Weights of a small image classifier.
Model: 32-pixel images, norm batchnorm, activation relu6.
Training: soap at rate 0.0047, 40000 steps, batches of 256.
Rows from block 4 of a small image classifier, named by matrix and row number. Rows with one number belong to one channel. Each number is 50 + 15 x the weight over its row's rms, rounded and kept within 0 to 99. All counts start at 0.
After each channel's rows are labels from the 100 images, of 14848, where the channel reaches its highest value: "place" is the part of the image that holds the peak. Only what is clearly more common there than usual is listed. The data: telescope images of galaxies (Galaxy Zoo DECaLS).
# convs0: first 3x3 conv, stride 2 (model.blocks.4.convs.0.weight, 128x64x3x3, each kernel summed), inputs 0-63
# convs1: second 3x3 conv (model.blocks.4.convs.1.weight, 128x128x3x3, transposed, each kernel summed), outputs 0-63

convs0.28:41 50 46 47 39 40 56 62 17 26 54 38 72 33 45 92 60 40 82 45 60 41 57 55 34 56 28 60 45 39 66 68 51 61 81 66 53 64 58 57 41 58 51 60 60 52 46 67 35 57 25 64 42 32 20 37 36 75 71 42 58 51 58 54
convs1.28:58 31 38 67 50 57 67 64 26 84 56 58 50 45 48 64 30 57 34 69 40 61 36 40 62 47 42 32 49 49 71 44 62 74 77 71 41 60 36 54 26 65 65 47 67 57 43 62 28 57 46 24 41 33 30 52 42 43 41 48 42 44 45 36
place: centre

convs0.72:49 46 44 35 51 49 44 31 37 45 56 43 43 66 45 55 25 45 51 45 34 26 52 48 74 75 23 32 34 37 74 48 49 57 33 66 38 64 65 54 58 36 57 47 51 54 20 19 46 33 32 60 51 40 43 45 49 50 49 80 42 70 42 99
convs1.72:58 54 45 61 42 32 68 68 41 35 23 29 38 31 22 21 46 83 41 58 47 48 57 52 40 26 36 68 46 62 45 49 11 38 40 38 62 71 43 47 44 43 44 44 73 55 57 91 62 42 59 39 55 59 55 66 69 45 49 23 19 45 38 39
place: middle right

convs0.26:43 49 50 37 48 67 37 53 65 37 54 31 29 84 71 59 69 63 41 54 54 49 35 60 79 69 50 52 16 80 32 27 37 41 51 56 49 55 70 50 89 45 36 54 58 29 70 38 38 56 49 67 58 54 51 49 36 36 29 49 45 48 32 28
convs1.26:14 54 41 48 57 43 55 43 62 54 69 46 63 44 42 26 59 61 37 40 55 64 91 38 57 61 58 67 34 73 50 60 47 75 34 54 71 39 30 38 42 48 46 53 28 78 40 62 68 32 55 46 70 46 35 46 35 59 44 42 65 59 52 57
place: middle right

convs0.63:33 51 63 68 27 68 78 52 75 64 30 57 45 26 27 41 55 55 55 33 41 63 55 35 45 73 58 73 44 52 43 73 38 66 34 42 67 46 56 60 57 28 55 40 15 70 28 51 30 63 42 30 31 54 66 55 44 59 68 50 30 49 57 63
convs1.63:69 58 33 45 54 65 41 40 27 60 54 15 69 69 55 50 13 36 42 38 23 41 32 47 28 83 54 41 62 39 55 77 54 51 54 52 66 37 49 48 51 65 35 50 55 41 39 57 70 54 44 66 22 38 45 63 48 29 55 55 71 37 41 65
place: bottom centre

convs0.110:58 72 52 36 79 46 43 46 51 29 62 70 44 16 57 47 36 62 64 51 44 42 86 43 40 36 66 22 64 68 80 31 39 64 54 37 65 73 47 47 57 38 54 35 66 65 41 71 49 46 38 43 60 40 45 47 79 46 47 45 62 20 52 68
convs1.110:60 45 59 42 42 77 23 72 34 55 55 53 40 60 22 51 36 30 51 38 73 44 38 40 59 15 69 38 68 56 26 50 67 49 46 57 60 67 43 59 58 50 31 46 63 49 51 43 63 47 57 36 63 27 44 43 27 43 43 46 50 42 50 74
place: middle right

convs0.2:34 44 43 55 49 68 47 80 37 27 42 65 43 28 35 49 54 53 41 46 57 09 67 43 36 45 43 67 23 78 60 69 43 34 41 61 52 57 58 38 35 52 46 45 34 46 69 76 62 36 54 35 83 54 48 54 52 73 71 36 51 26 30 46
convs1.2:36 68 23 47 63 34 40 55 52 60 34 67 58 61 22 44 49 55 33 72 45 60 37 57 51 35 06 54 21 38 73 63 52 40 84 42 63 53 73 23 55 73 28 30 54 73 49 62 39 52 29 62 47 62 45 70 50 52 64 48 74 51 55 57
place: centre

convs0.7:49 67 42 39 51 65 42 50 43 74 49 51 37 45 66 63 35 63 39 51 57 45 60 37 41 56 29 40 62 70 77 50 34 78 26 69 60 28 36 40 44 59 63 30 40 65 39 35 70 67 49 62 29 31 62 50 38 75 59 96 39 47 39 70
convs1.7:56 53 85 64 56 64 65 57 28 37 30 68 71 48 51 39 77 59 51 20 78 27 50 52 82 50 43 43 59 46 38 46 61 36 32 39 54 48 90 72 57 73 49 51 50 56 52 43 74 45 33 63 39 56 36 29 47 46 66 34 24 38 43 46
place: middle right; bottom right

convs0.121:62 38 41 68 40 33 31 48 27 47 34 28 47 35 70 40 59 32 33 52 62 74 24 44 75 35 56 55 23 89 56 56 48 53 68 55 35 44 52 26 68 40 53 85 73 42 56 52 42 67 48 74 44 44 46 57 48 49 58 45 49 24 52 35
convs1.121:33 40 35 62 36 38 51 73 42 58 57 64 32 49 39 55 52 38 47 56 44 40 64 65 29 56 61 92 51 35 50 40 59 44 54 44 59 70 54 91 26 40 47 30 49 38 63 41 78 60 76 69 70 70 69 38 47 41 60 56 52 80 20 57
place: middle right

convs0.64:30 61 61 93 53 59 47 73 37 23 41 47 42 48 64 38 62 67 65 57 33 34 47 51 59 48 35 35 60 41 37 62 30 33 69 51 77 32 59 63 32 65 58 34 35 33 37 46 69 88 45 38 37 52 48 53 40 54 35 80 35 48 56 47
convs1.64:55 38 41 55 28 45 50 49 59 47 72 39 67 34 58 35 42 40 35 72 24 77 30 46 51 52 59 28 70 50 61 71 57 71 34 62 59 73 36 62 67 70 41 55 66 35 29 33 54 73 52 47 27 46 63 59 25 57 42 34 51 72 37 38
place: middle right

convs0.76:32 68 44 49 54 52 85 48 56 44 61 49 50 61 91 60 28 72 20 95 33 30 59 56 74 51 53 43 43 58 48 46 29 46 43 42 60 62 44 60 34 46 34 58 37 44 39 48 63 31 43 63 28 44 44 77 61 54 35 35 53 47 36 57
convs1.76:41 29 48 52 70 39 61 44 28 28 65 57 40 54 37 53 60 86 38 55 63 56 45 45 49 79 46 29 38 53 44 79 54 65 50 65 58 59 46 76 70 30 51 05 49 51 56 40 37 65 34 18 40 74 37 46 49 41 47 49 18 48 58 36
place: middle right