From a checkpoint of a small image classifier: activation relu6, batches of 256.
Rows from block 8 of a small image classifier, named by matrix and row number. Rows with one number belong to one channel. Each number is 128 + 24 x the weight over its row's rms, rounded and kept within 0 to 255. All counts start at 0. Numbers have three digits each.
After each channel's rows are labels from the 100 images, of 14848, where the channel reaches its highest value: "top examples" is what is common among them. Only what is clearly more common there than usual is listed. The data: telescope images of galaxies (Galaxy Zoo DECaLS). In brackets: how many of the 100, against the usual share in percent.
# convs0: first 3x3 conv (model.blocks.8.convs.0.weight, 128x128x3x3, each kernel summed), inputs 0-127
# convs1: second 3x3 conv (model.blocks.8.convs.1.weight, 128x128x3x3, transposed, each kernel summed), outputs 0-127

convs0.38:085148117167131115108141117186092128171170089117106140121136126114173081100087155150141120103118125113092121186109165162155135081154109120154167095144131171152131136131102106116140142093107111126135129125128097108085156154140135134114137138109167152127126158131135140131097172138143150115098102112140178140128132112151119147106147128119144116129105146097094122142119131115118116190125
convs1.38:117073102116110104125118144129123098155114123160149102148119130135145107108137117149143120102144128168120135116102120149076121110137155093125120110113168104124171131131092122085163176151166120117155131161143154138131117141102160104126119099118123126139105137132142176054097112126146119095181092144134103086136133142127140164090137132136169136084139162138151098089130097123154090137142
top examples: spiral arms: yes (39 vs 18.8)

convs0.105:137122144105124157142130101102163128146099093100134080079110162133104137148184179152163137107126106129111146127118098135131109134117184143114145079122108104103153159111129117132122133111129145132120113150146112154123124137174144125114114140100126117146139154121109137150134138108080131165124161169097160108116115172147165131113186155103145158111114091093090142096124149121134140116188
convs1.105:089152069157135119159159138131102158136123089109142129114143107142143160125109115109133114121042123139150130115093145123123113150117122121122096099123110119098170156130106099130163133115106126121134149105125162089100089110101121220123089140127134117168133122087127094115121122127120116134093094130126141120114102188168124113147134145100108142142123111117114116124165106115136142152157
top examples: shape: featured or disk (96 vs 30.5); edge-on disk: yes (46 vs 5.2)

convs0.85:111124096134112162151119113132109117103128112148089112095073141163166134138125135124098173105103191155130138122104148100109155128087128081125103092152149143075172123141125153125120083126127094194137126134151121149134148153169128137128078149143152115128140118125154144106115147124124108121154106134121115170140126155130110131142079114128146141133100147112150129153173106080156118157129
convs1.85:126117114127117156145131111150167149116127115125118105133109104119125125111117192132149161095145128138144134143166140155137157086097101118126092110150123122172141101147152117150119116081177104176140167101105095114109167143143117101136118121122101134151099141089144136127093153128140105127142110110078139180147119150181160142158132112116092163109093167167118113130175163107124132111128
top examples: roundness: round (48 vs 20.3)

convs0.17:158119137138094151145119127125117117123115116132125099130138088139152118101091091134163136070122125138123075161161128099150137122070127119111082125165152135109125100138142117115115090159123140117140103146147122130109095172114122105175137168102147142134115166152165123141151129113185136089115201145160138143138116141116146094144106126111127113136144170167175136110110094139101127129116
convs1.17:127081200116141128127120123134107098121123140133132100099132127112136097139130132107154135128144078090107129150147105181134116130158108163127113130172101112147127106143157112084114134131145141110109122142119149135123124133101119079104177122125086132117130133174109161136141101115190162122106122100131156147089155115137077123119172112157152131097104176080095146104102121125108137105118
top examples: shape: featured or disk (81 vs 30.5); edge-on disk: yes (57 vs 5.2)

convs0.29:107124133131138143152164114130125113088087099151129146136179134093135116147103134139116122112158122143119102143073138116123141144151117137127141124122099108121136111089106097076128107154136078079159100136128105150079148165128162096116159147125146146105156136162117130132142134118165160138110141150154148147145174149125200101163141121126109146167097163113149135110147096162106134091145
convs1.29:140134111107112158133134133139131139102128144149136163117168084098085133123118149131095118109151097163144117112133151139144129157130073117075106126105122107123123091163159129122137121187156116112135109137108068116112147120115096087112145126128127109148163103096108099161149143145178143125118133167149114165117134112157142109182136096103140121129127143163164120151148099060126131126164
top examples: shape: featured or disk (94 vs 30.5); spiral arms: yes (77 vs 18.8)

convs0.41:099139171124143127096175123121145153141135110127113090145092134137133145125134146126134116131096100137163123127102114128131163137127154160105142161157126167078099124104107119117127142114065148165093170114127129170098133112135124166113103128126108076144137164132105135133164178112130155143121122133120142107166164118116121128089187125158118135147114145136172096143086157139082123083138
convs1.41:111147118115120111153113131096132161150116095114160130113104081116095151123088126114144103115120098220137164106145129150065120146140130126166162127133153155107135129154113127142137111091140101154082141110157050104134121145147125167123145115134125155141141167127155125142135174109135126124118160123122108134107078105092125143119134129104148133174141130145166103129143100115144142126149
top examples: edge-on disk: yes (25 vs 5.2)

convs0.37:111161119135140134115124092129154131102121118099138111127171129109097126174109082132107126117136093143140114112116141179122111149107147111106078136143136130108154157153163168095128103139086131150156112115146065155118111142102097141125097136123141095143088108121189129074131078132095189129119152106121130144132138105151167138128166135128122130084157104126136139136133139105113122103167
convs1.37:106127118127131126146121142141110153168153143141179120170137121116157121126115141085135133164100107105066101138134121093096145090139135086120101125121110099118161126124119130136132159120119154105160157127136144117146071119142143167116123153142136124143145095090154120127191134130135148144151110119130115136123130106183105119169095160118090120070149082117135151130141101060143130101115
top examples: roundness: round (44 vs 20.3)

convs0.46:126145127103142119113128170102168152160142103102121094123134119136118117121156095132116164161094132124167195131121108120131155111130134091137136102130134153075115143147138142075166092103114168120135134123145173128155155140122155117103155148148124078104120096130111148105202146091156128141120138095130106105126122103160107128117106091105136088135111152145140144103139102083117122116098
convs1.46:124130129083115135126143110103135135096116078073127143115110152109122134120186130114102147135112128177136113131131098130098110163084116149109168156153146127107096141118109133099164112139115118115136113124190168133129135148099126158161110141134153148120102118142110133112145113087148124171094134124122129095123164168141124129119093100152142065183146153130134154138165169083145114119138
top examples: edge-on disk: yes (28 vs 5.2)

convs0.51:124111099129136083122078143166104104137088144163122141119144145147107097114110132136123181098146131094173124113139136122155070083110113131138130093097134146124114117097159134087139120138106100157112110130076132141119110095123130137137137096140163147142168125146185139155123147145143171150148124137147144128146140130142217130130122120121137088103154106117118130110137163159167123117110
convs1.51:103135135129148106157130127102119137079131155120099095149172084146107060110091140118136121160126103147139145120113129125155091138106081111123099139141166181101122121128147152117119075143106144123064160116131094122143120115114114144106073117155133132109136093116091164128132158071130147135136151120182116143114159143112108117125134125156112151112131117110110161161139130117100155101127
top examples: roundness: cigar-shaped (61 vs 8.1)

convs0.47:122108116127192153160099159094150130171176124136069143162112124093146133099094145095129123138115159130141131119101160140124140074177157119155127104110145105160113127133108111134140138151130116143161141132108131125113122095138129136146128136126146138123124104120174122103134123109164143139101071112156123183087130115173079163111160168142097139143132156127145130118139165096114113146114
convs1.47:128110133097095139144161130116158137112123117162116113154158146112115111122128200157147106173167144138081115152109138147134145141129137088116159138142150087117146124153135121147132153083129129145101120125155148151159184185147101112166164173120165122122140154151120159124117121128136124084149141085117147101161140160168132105181114169150121101129099119108127133112101140129142104121136
top examples: edge-on disk: no (94 vs 24.7); spiral arms: yes (88 vs 18.8)

convs0.119:150147108125135226100141134151116104133141093106104135126098146160141171107159146112160085157114138148141138126093123139103159154120190129090113140171123119164100138106127136131126081085167121168149158147084116141153137122164104154115144156168121117103132135092155150147115148129106123113103116132102128123098127108098140150103124127132122127145119136112153127133139127139131108151072
convs1.119:105150148078128161127142155111096112106135130105104121106129191121112140092122152131153120151106147157103087110106142127114094125166156144150113101194129125157141138119109112171111136135118112110139141145127128126120127120123106154136120163160099140125171146148142143124128179128116140123133128141094127130148109123144151136075097187125166161146144184119154122131094108140079132193138
top examples: roundness: round (46 vs 20.3)

convs0.43:126135125142110180137105152117143175144114098123118142108152124149147115140135124118114139155117086167152168125146101155125102130126123105132141122155100113092137128125167120101169091150168141096127140103143189116107107084176138109170175124152137162116111138107122127143116184132108086134091138146088130149116113115105127138157156106141112146163102115145123135125111142128106169071170
convs1.43:124135088101106175077108114142128146103082109102138145134147129128116134123128096109118146132084124119163152125154150102138075155145120167124056091085117131122122180122136120126171145136165094151143144108144148118134153148124128127112108150106127116106098116113151109112126125118127098147143085154163108120136093134112085123135089128117077138133111124110110130095090135122093078176127
top examples: shape: featured or disk (75 vs 30.5); edge-on disk: no (61 vs 24.7)

convs0.32:174127144146132157148103122126094133142105144069135104127089128144158118122144160129090124134094126176163139134093130131128124125083149152162079124118078101147116108111145119161081146123104132102131117174116127153138091130152146147082104116119148124162144128109121170136112162136143125138140115139137146150125121119098175107083128150117157161166104085117095162110094115114090108108138
convs1.32:176103122140112123146113104169112147140107179132095115160097142126147083143137136119120113105123106166135155112086149090135156119168132114111101100107127147139127180096123128151113161123131173132120125161119168150146153114115111136128114151122116085118134144115155107209129131110118149144094112099138157130122176103142111112105136144099143140172093100129130141142068115113134111112087
top examples: roundness: cigar-shaped (42 vs 8.1); edge-on disk: yes (33 vs 5.2)

convs0.113:135127131129127106119121143108160135142157107093134133142065101155144159176132119135139120082091160137109114098112124152124169159145131147143144103149042145129121137117151123127075147144130115117139135117117076143119121082114100103130150140145136109146190125107172091168087121159121104134103147122129124143138163120174129112127114135152122141133150136121142084137132098123131085166102
convs1.113:135128085155134115101152161099127116155176137115182127126114163152129129190173119124116130119084128155123137120129102144153143161132143092114094095146123137169133125136144135114097102118125193121145116124121148130120116134105110130121139137142127126100135124137171173140144118130099122144144148135124106136066127118143166139081150174082095111141145155117185124143144073120157129149159
top examples: roundness: round (46 vs 20.3)

convs0.0:068101147108194057109092110142167164125126118134137128134124145127138105146124148130162122121147103143141201130118121154179148107120153145137154134146158166095139160098169132117090111139126111118122123127064108150103164102160123127140100123110116090165105146139133128124129087144106122164126123121142134138121129100121135154101168139157128134143150150139127141121150140125110170097129
convs1.0:133127118129148107159153121153136142142159101137131111143125124093149164141129163117123115158081141146122114115110131152086163094118118159109118130129153167112145080117162097113144148130082099136155114121143122176129106133145124158142093120128126083182156099114113133113104149090110098144143132103082100096102108116143098118152179155153083173153133144108174116126126155097100107137100
top examples: edge-on disk: no (98 vs 24.7); spiral arms: yes (89 vs 18.8)

convs0.74:130138174119165122162127078167076126113125131175102118142122119114159113125189095124121121101135156115148149133114140146114114164161149112126117117167113135113122145114098164115130096123096147155170093123116078137122132131128092105133072059112134147137160156163110106108155103105137122115124110127161119113161126099127134150114081136151144121149102153144115147106158145138132130168161
convs1.74:094083145097107145173135118126116111091137146169102123146137080126124114099129100114139113118134094140106120151147110120163151089091148083112114159132141160104131091082141130144127133068112110086109176130116124117104087122103142130168159129128106141134102111138127085122147119131119201141144161120121156113121107122148148146102134115140118161112147154161157152139143111154141180155125
top examples: edge-on disk: yes (52 vs 5.2)

convs0.52:105156108129124092133152091126153173106128081125132137125123139159119127131078169133145144136106113112099150135093127112095148127153130162172128133153131188164136120143198127103100125128102132132147119151119128173141102065127136136123131123146123132121115138119153150158111115137179096120121141136124169175107141120107148115138199152123151113117111096126099134118121124088137127077159
convs1.52:128115118111134111135104103141112151103161105146134105140143106100113133102103150105145138135084139145132149099095122132084143140108105186068120109145116114121172101167123102110136105145108106105130111174120122146133123138061122154134103130123123085154141102077126123156121145165127125146106123123106089095117150099137157097148080125113143093143092116155136135113083119082137110113180
top examples: edge-on disk: no (84 vs 24.7); spiral arms: yes (70 vs 18.8)

convs0.12:177126154107122096154152122129118124136077076121160117161131154126136099231119153126123078127119150136125111109092143086088135108142116151159127152124107137169128139121136108092077140121137105094095095120105115130163119131102138171118101125090150159155120103132126111117121073111120142147096141156130146108147115145109131132147136139155138127113168146133117153135139164130114138124106
convs1.12:121149116140168108113109108134156174146130181122112142153143100155177145168132154126129149106136180109109119120091126067132119126149115152145107113154130124163120163113142110165133134133134120107073162095123138114124159150140152157187163134124117158140152153095131124149149157164127142103121141145125101118156114152103158148152095072165148144117130110142120124137139170111150120091164
top examples: roundness: cigar-shaped (42 vs 8.1)

convs0.36:130099124105139184155136168160150090172107148116143092134150148129138113121142116101102120136081139161130125100145170139100105165131114137143129145113124104167122123120131130116076128122077155123144128128094129167098079129160140138129131156095150153140150138108174136159164063141120140118108123147151080118127095146130113124144103152131102139117155072150172166136114120154112134116136
convs1.36:120138093144113130117150160130166125124147181151129107121123138120128200086152149143085155147112141115181128118073129096134146129169170120153115120121159153138113154133132093153147121119092175145143125145135131118106164126141155108142142115113136124152130157130105115164144064160155123068109099149113144130128119101124162105143150139142082101114130099079147117146137135152114154122129
top examples: roundness: round (47 vs 20.3)

convs0.15:097113123182111152162151190106122182142131082168134119117082110139135133106148139110090107102133114081104186118094136149141114140144128152142162120123102150162128128142148168151134109166115115142120145114152133120156129104145141132124103124150141100099091140130155146133134114093185140127097169099117136147096169094097132135123139136121169108133157117154147125128105159096155139115104
convs1.15:149114120121110136075129160110139155130149075120117059119129112080145113114109122115127125116136118142094120117130100177112097135095159111116148125119106120152152097125088160118164116115142113123121092142109110103123135158099117137170153142170113129142092119143118137145078090139136166130153083134155146112088144086138092103143125094124161115152128122145171166125104136083147127169118
top examples: edge-on disk: no (93 vs 24.7); spiral arms: yes (89 vs 18.8)

convs0.108:108110122101133117158122125127155127125099127151135131111093132103115154171163087137121102128108107126160152155124125122131109095085139117131114132158153148135128129120147102110153110132163096078108150162074137152141106192138141127107097125084133108145106162122153117073156096114123132133132109097098152111095141111104115138131122103134148194161112087092137158097142119127115112192107
convs1.108:147113126153131157145152164138117157125146122117118096131106088123173095181093146110131117108183167100106179159149100147129111085128169160149112159106108160139103141123117115114122113113154103100123137104101138109135180108146118097114095098155124122092169109136129135104127132133159116143071112116121095169100167141123101162148122138133110142138129114146107145114163095147103152108105
top examples: roundness: in between (60 vs 33.9)

convs0.8:139099124098130119097123121086163109075120094119110114161077122110164089126074122120144114143132110133104117148144148132114133127085111099132143112093138143153106150118115117125062106176078117161153115111092103112094113108139141127080115117124091110109144153112149144133118138134140124117111139103134067133112149118113117112117124130091112122135102156115084147127111117099123109203137
convs1.8:141114115138120154144126136159120155113122113128128156154128112131141146128114153126117146152127113152173166111139112136168163077106158137110120138083164117133117114158122093137157112081122084133118142107128157139116087161118113161136108097124111104155132112130069142156113103148117120104196101154123141162177122099117107166138151103157105141127112105139078141140105111168140171176143
top examples: roundness: in between (68 vs 33.9)

convs0.54:100119106105121107104129164118112116147113146139151146105108102112119138120087111154126150081138085119130131115104123069129144117126085156140120112128187113123129133109187108114118097126144123152083135118139130121114137153128137124113118170115140132084150131181115084135151115103097104133064108129109134134113142087165111154168178132130087121180108138102161153131135120149102109104151
convs1.54:142169135139107109150127175108097158152166126104114123163136142136136129148161133135121077079149159145120138161159122158158122118135088148202105166122124091112109111134137106096113145145163104131160083119145126148117087143122140109125145106125153162147111114159089132141096087147148118125137079121141092146096142105085107127127157149115109157121120093148123124131145138175122102121151
top examples: roundness: in between (62 vs 33.9)

convs0.103:167126149109143114128133126114101080112107072114094114107146173143112156137092109135095144092132134085130124164107173107129201136145137104156111106133117116115130126097104148116103109156130154106135135126115122103152156142093140101090138138087132118140116143183114112138155101109183148136153148136101131120156121099113143116172104125128129113124131149191121127127122130169122095096089
convs1.103:134130121141161138175118132100156118154094101127128164102135152129150123156142127131106098123132133107074112168103104172098139130109155127125128118172113140138154121133135113101112160131150124128124175120114111132143131134171104116118109098111118110129095087134123153161197149101117187083145134116139126109172105111122097125120106113122163133147093192090136082120135083151129106133099
top examples: edge-on disk: yes (32 vs 5.2)

convs0.66:101094071125149154145157157139081130191161122121131128168136131108106121150086185143117151130110129107119090128095166148118130094172162103162124156118107138095132124111147080138102141129117133137134155099120150129128156135153154168132115124160154137160106131178083147131111143121135117124106151127124153156126110116128124148095101134115124067134129077148177134121115116112150114126127
convs1.66:102138107140119089124143111131113127120102125199091102102100141126107078074126098135114161136120137137113131128138107141118124158121158124153114117098121109153124164151152163132071144170145158130117134100095108113105133128118183110134147129130117053140113123164108113114127132097079085121110134112084125139110114139132146135146137107147124132120094136120063089119098135139152123132170
top examples: edge-on disk: no (94 vs 24.7); spiral arms: yes (90 vs 18.8)

convs0.99:045094092169142097092119130152147142138123129122138109107176112135088140138112105116103111124160129111107095115095130122123155120078133121152162149102155169142113120157095089150120136159112115119144086123148126123145162133091090170104166137133118139121149131121134175172128169127125126102137105143118122162119105136151154159157142162136166155127141134138149107104182123144121116112125
convs1.99:142133096121116101135114127145093127111178119170126150146153098169124115100090182170164129130107142105131139111097148126107116109138076122148096148091114101161130075159119140117152131155136142120150109113126123128125162083135149104102132111086113102125106091146139119127111105138091119055155086139106106125152125098111144119113156167111124150136131060117128127141132115128131150116093
top examples: edge-on disk: no (84 vs 24.7); spiral arms: yes (75 vs 18.8)

convs0.91:076119134111105113112143120089144130153130081134111112131074136107110130136128104122101149121117139156113143090154111161129113108136158155083115133108152080139127089149098181167157150091129119143144149154099114091127156161087161126106126149142117141106098122096130134099129093157143107169094124128161152134129142134114101131148143115166162159104119114098110148107129139196114100101141
convs1.91:126099144130118132142091135077133128125140096076156120137109108127156145112110116147078132133102105159126103083159121150152121138082138116114095146128147140122101116136119155103142107108172122132137090142138120130128151186155187112160176117152126126120115124107114098125114090127118148112128138136181183114134151102103139118185159124108086102079083116142149119131128141110110158121136
top examples: shape: featured or disk (82 vs 30.5); edge-on disk: yes (62 vs 5.2)

convs0.42:126147138144123101158165089168094138118122125079136106086149111141133115150096154097125102152128155113100103154142127126181115119155132131116130122154131123159140095149129067134137097189122111116167127112172113109117121168152124140120142105142110169117141155124116088159105127123149134111134129112145175159121140109135127118123102157116190101174092124144111162107138102166088121117102
convs1.42:161162118107151161152146116150163133112108147124100147108200122104121128127113114127132052104150136140111121174116151098170143103090110118103130144104111136180136133125137144104111124153155137087151124153128113129112112129117121100164155104153130167139115136216140121155121101142126148150119113151140120156119133160140151139174108100112169128097123095119122131097134102118115131102156
top examples: shape: featured or disk (72 vs 30.5); edge-on disk: yes (40 vs 5.2)

convs0.55:144148146113096108121131121095135135143115096134093133115148130118145132156093162130100142139143123197122164136143141130155125040129159128121172094108128134158140132134143095181111149128111131108104124139122094119122138111118168147136101116132150133123140156157117134156173083113105123154127116127124127096084160144070108079122123095118112101147131158101160116188115136136148110102129
convs1.55:134148115112101113112084134130126143133135120083118161085136132132124145152116096104126126134084119109155152128119137134154120086124124092082124100069099140100095131137142119153162137133171143079146129119158089141111122153123127142122099149126083147111112117097175154149155146132108100062171102134124129109112094145102115120151152119146117130145067123173094096116096138135110154123103
top examples: edge-on disk: yes (52 vs 5.2); roundness: cigar-shaped (41 vs 8.1)

convs0.58:134079094150126153120145143125089106117092147120106106159131119097149134167115130123119084120136134120112104172103154120117140133101149162155119144113146159123149173153103112099103117087136156170143169163136146136107162147111109125098118079138148110123128122083131148138132119120086140100133098137109121137124107106164129112129126140125121150142163099123104083132100127174155204112179
convs1.58:145147156151093109120106139105184143132108088116109141147120112115126144133143161109139123106133109120126121095135168087133109129175146145146162089168123117115105120138122123121115115165152126108182130176102147165144092145145114081130108141107100140147134111102153097166119123148138058108101120099114129194103124123148134104141113135139143120141132136150150166098176111157178145118133
top examples: roundness: cigar-shaped (46 vs 8.1)

convs0.1:096136129118122147112156134125167121099088132092122129106160159163143155130091121102136118111079160147115122164143137170137099089147123113124115122114120116142137108122146111150102139170124099166106161135109095137107179078126088090116126164136139139125101104096141125122092094142091133134165143100131146128182114139141164105125119115121102097149125116105169185142110106127132089082130
convs1.1:127159099139118106121141133150106114129153118149119106112116148106096124101132135128122106112116150130161150143116125119149131145155083129153141150132083084185124129157175102104109101154111091144096082124163105088126106158107132132136136162097169119121144182137101139138140152111143128113133134113137128103076136151144179125122144135211156080136147146088107098145149116117096146129116
top examples: roundness: round (48 vs 20.3)

convs0.50:113145141145131082134114137138129127114114150159111113134127147165125116149152119133118141108142132109148186113109146173163155113116138120108107113127122176166154137148163128093112093088091082113154124128181168169108193099079099084118132131167135134114152121131107109149138131133183111122088133113099127120119139132120164089146146096114120179107138107133115127136100130133138101160127
convs1.50:136102099153124102107152107106107150142139095132132129113077137112136110144174143125140143135087108101133146141124126142117140126070078099112124095133099178161123066138114093118132118107124096128147181083135140178097124097120163142058107142123126146131128114137123109171110114104124092110122140087148110139153132127133126134150126125120140118151114151108189089137098134130163140154122
top examples: edge-on disk: no (92 vs 24.7); spiral arms: yes (86 vs 18.8)

convs0.59:127144140110128105097068142091111121127123117108132182164210149144141092141111133126126122141116165125109171195138145109118121127118140087071166093129101151133133136146144143132146133141158128126127101156139127133109135133147134099109136105104131159126142123146149108140130151119086172098146149129137126096122144149134165128168112114122087148192075124093127131104125119109142120108145
convs1.59:138148178156122121130118136103092125092142122138112119131156096118078117133116071113137111147118132164108111171123129146193097088090133063125103172118114113133101134125150084146110120132147102087147086141124112105136144132126128118108100121119119104128166168182140118162093097123144136113135128172102114145121111144100161109139136137155169155143120086102104158127136128130116100140127
top examples: edge-on disk: yes (32 vs 5.2)

convs0.34:122110147128133089117123128106090100174176089160147128151109124101114115134164123120143102130119081128082144118080129100151144090117132158146113157092147142111070119150163107113150149148113114131128142135133115073116088150122125124129141133164135109125098196149095133142131164139089129165144128082151118123102142093142085134115128115116177142122114113110160147119164106114139156120133
convs1.34:111120135118128116184143131144148082148147126135142102101125139132116138139125088159135097086163107135083087150094147132101079115100124150174176161125104101111127110144158141123123130158163122128118133101129109104166144161096128143129147139158133126136131166162121112115115093111158160160135153128101045161147129115129120132119158150161135133132150131153120163086113140154112178143124
top examples: edge-on disk: no (91 vs 24.7); spiral arms: yes (82 vs 18.8)

convs0.44:152098165156108156146126134129085132150100134115092125093114145127117156086113133209120098181138110153115077143127136128114088095100125145119126138114163130136164137129124143099133134148084167139119154149205120144120145116145111140087131130163115146118132121133148091109092189148137120132127140086135112139153125118116166130093144127127141134098133117108128134098122108162120097093140
convs1.44:149111131168123109129154121159132114124085105129126072068103165143109073103113119126150111136116114100154134124143118090147094136108107134138120132089133138125133145112113121125131147132110121098104084175137147111092063110134107099101170138117150122150140102134120114159091127156145138124134142116120091098120137146148109157154125151120127152150135088163127131096089126064079114085130
top examples: roundness: cigar-shaped (62 vs 8.1); edge-on disk: yes (28 vs 5.2)

convs0.112:084100118151128148087120138170148108130116122138122106115125154114078131115100139156153094141124104147117109157092131086114141127123155163118195079137133143147084102126089133130119131089182067158166101153141129139119148116162106127132119137101147133123174162096122124143103139122131118114093137145099142163135162146153145102126120128098120122147170135093111159152128135174146118123152
convs1.112:120118142161121128104142128145173136141125114132134156158125105141116184131107164162169108158144103137163171121136164124120116130140147138153143076153141127161094126159137135125131077130158086155178144162147123160169115122155123144105108132118096111108156138123106106149111110150152130102144146154148149173123112121113175116108175180135144082152149116112150137151131092164112099150119
top examples: roundness: in between (60 vs 33.9)

convs0.104:073123098135154120129127121141118190108137094133119152091160145185184156111143134138160078094138164095160137116101126155142148115097129152130132165104137175093109115137144131101158106150148146138130148111118115172134154146108084146116144127149084102112145126156140101138104143117154154088090117111132143142157131116144138109130112111146159113146139158095122177113142126142134155091126
convs1.104:097144124136144072151114133122107171117168111147098120160121113150146108109120150127176106112091131180109120113132104154095139138110119156095115153099146162121130050156150148108123131132123109111132127118164115127132107118134133118141106138106091146145121120143147125131122123164122151147086098141109073127140098134115107107092156132136104108176158091131159164111071114099149131167164
top examples: edge-on disk: no (67 vs 24.7); spiral arms: yes (56 vs 18.8)

convs0.18:149153145127145139123095100129104090088112160154111132132101125124147142107186130144174124111113151110127115142177094168142148133100124152075148125179143125096149144102121108115158116124155130130116126127144116129139164182100158122099100085134127145118115129147125104115129096151150115142113169111118115125134107140105141141110075129100159170161124117149103155108147086197120162120150
convs1.18:147129170153129098120164098105142152127102128131133163096141159108141116137150110132153058049115116133109142135147118158166134112107137089147105120110091133119136150096124150139145134117151107119134101146166161100121110150127115116132151125131120159184113141138111100132102116126135135111051170134148141135137123114060114151131142167123131164133098143166153136114114087138121144113121
top examples: shape: featured or disk (69 vs 30.5); edge-on disk: yes (68 vs 5.2)

convs0.33:113141103109144173119128099088115112157177070175124096097132173148132108136107106112163094132117120161119117132102125191142107129141136112139097115112140107111137133144117129159131137124139128111121138116116155104130161166128141138095100098137096127136126179168103143160126100146100131089144109144108130161140138085161108135127128091134137130126183164134079144112135150160162180127141
convs1.33:119132104132122130140124116112111136154135085121123129119126137140150147178111103149114087134095110132100127081154137115123110131122108099118178102127116111053101154078111113167154103112177116082154155141133113117109161090157104126175113153106123139144109172128156134158102109103143165116135133144099157155150126104162118131102118114159090093122122141126149137144168145175164133137119
top examples: roundness: in between (61 vs 33.9)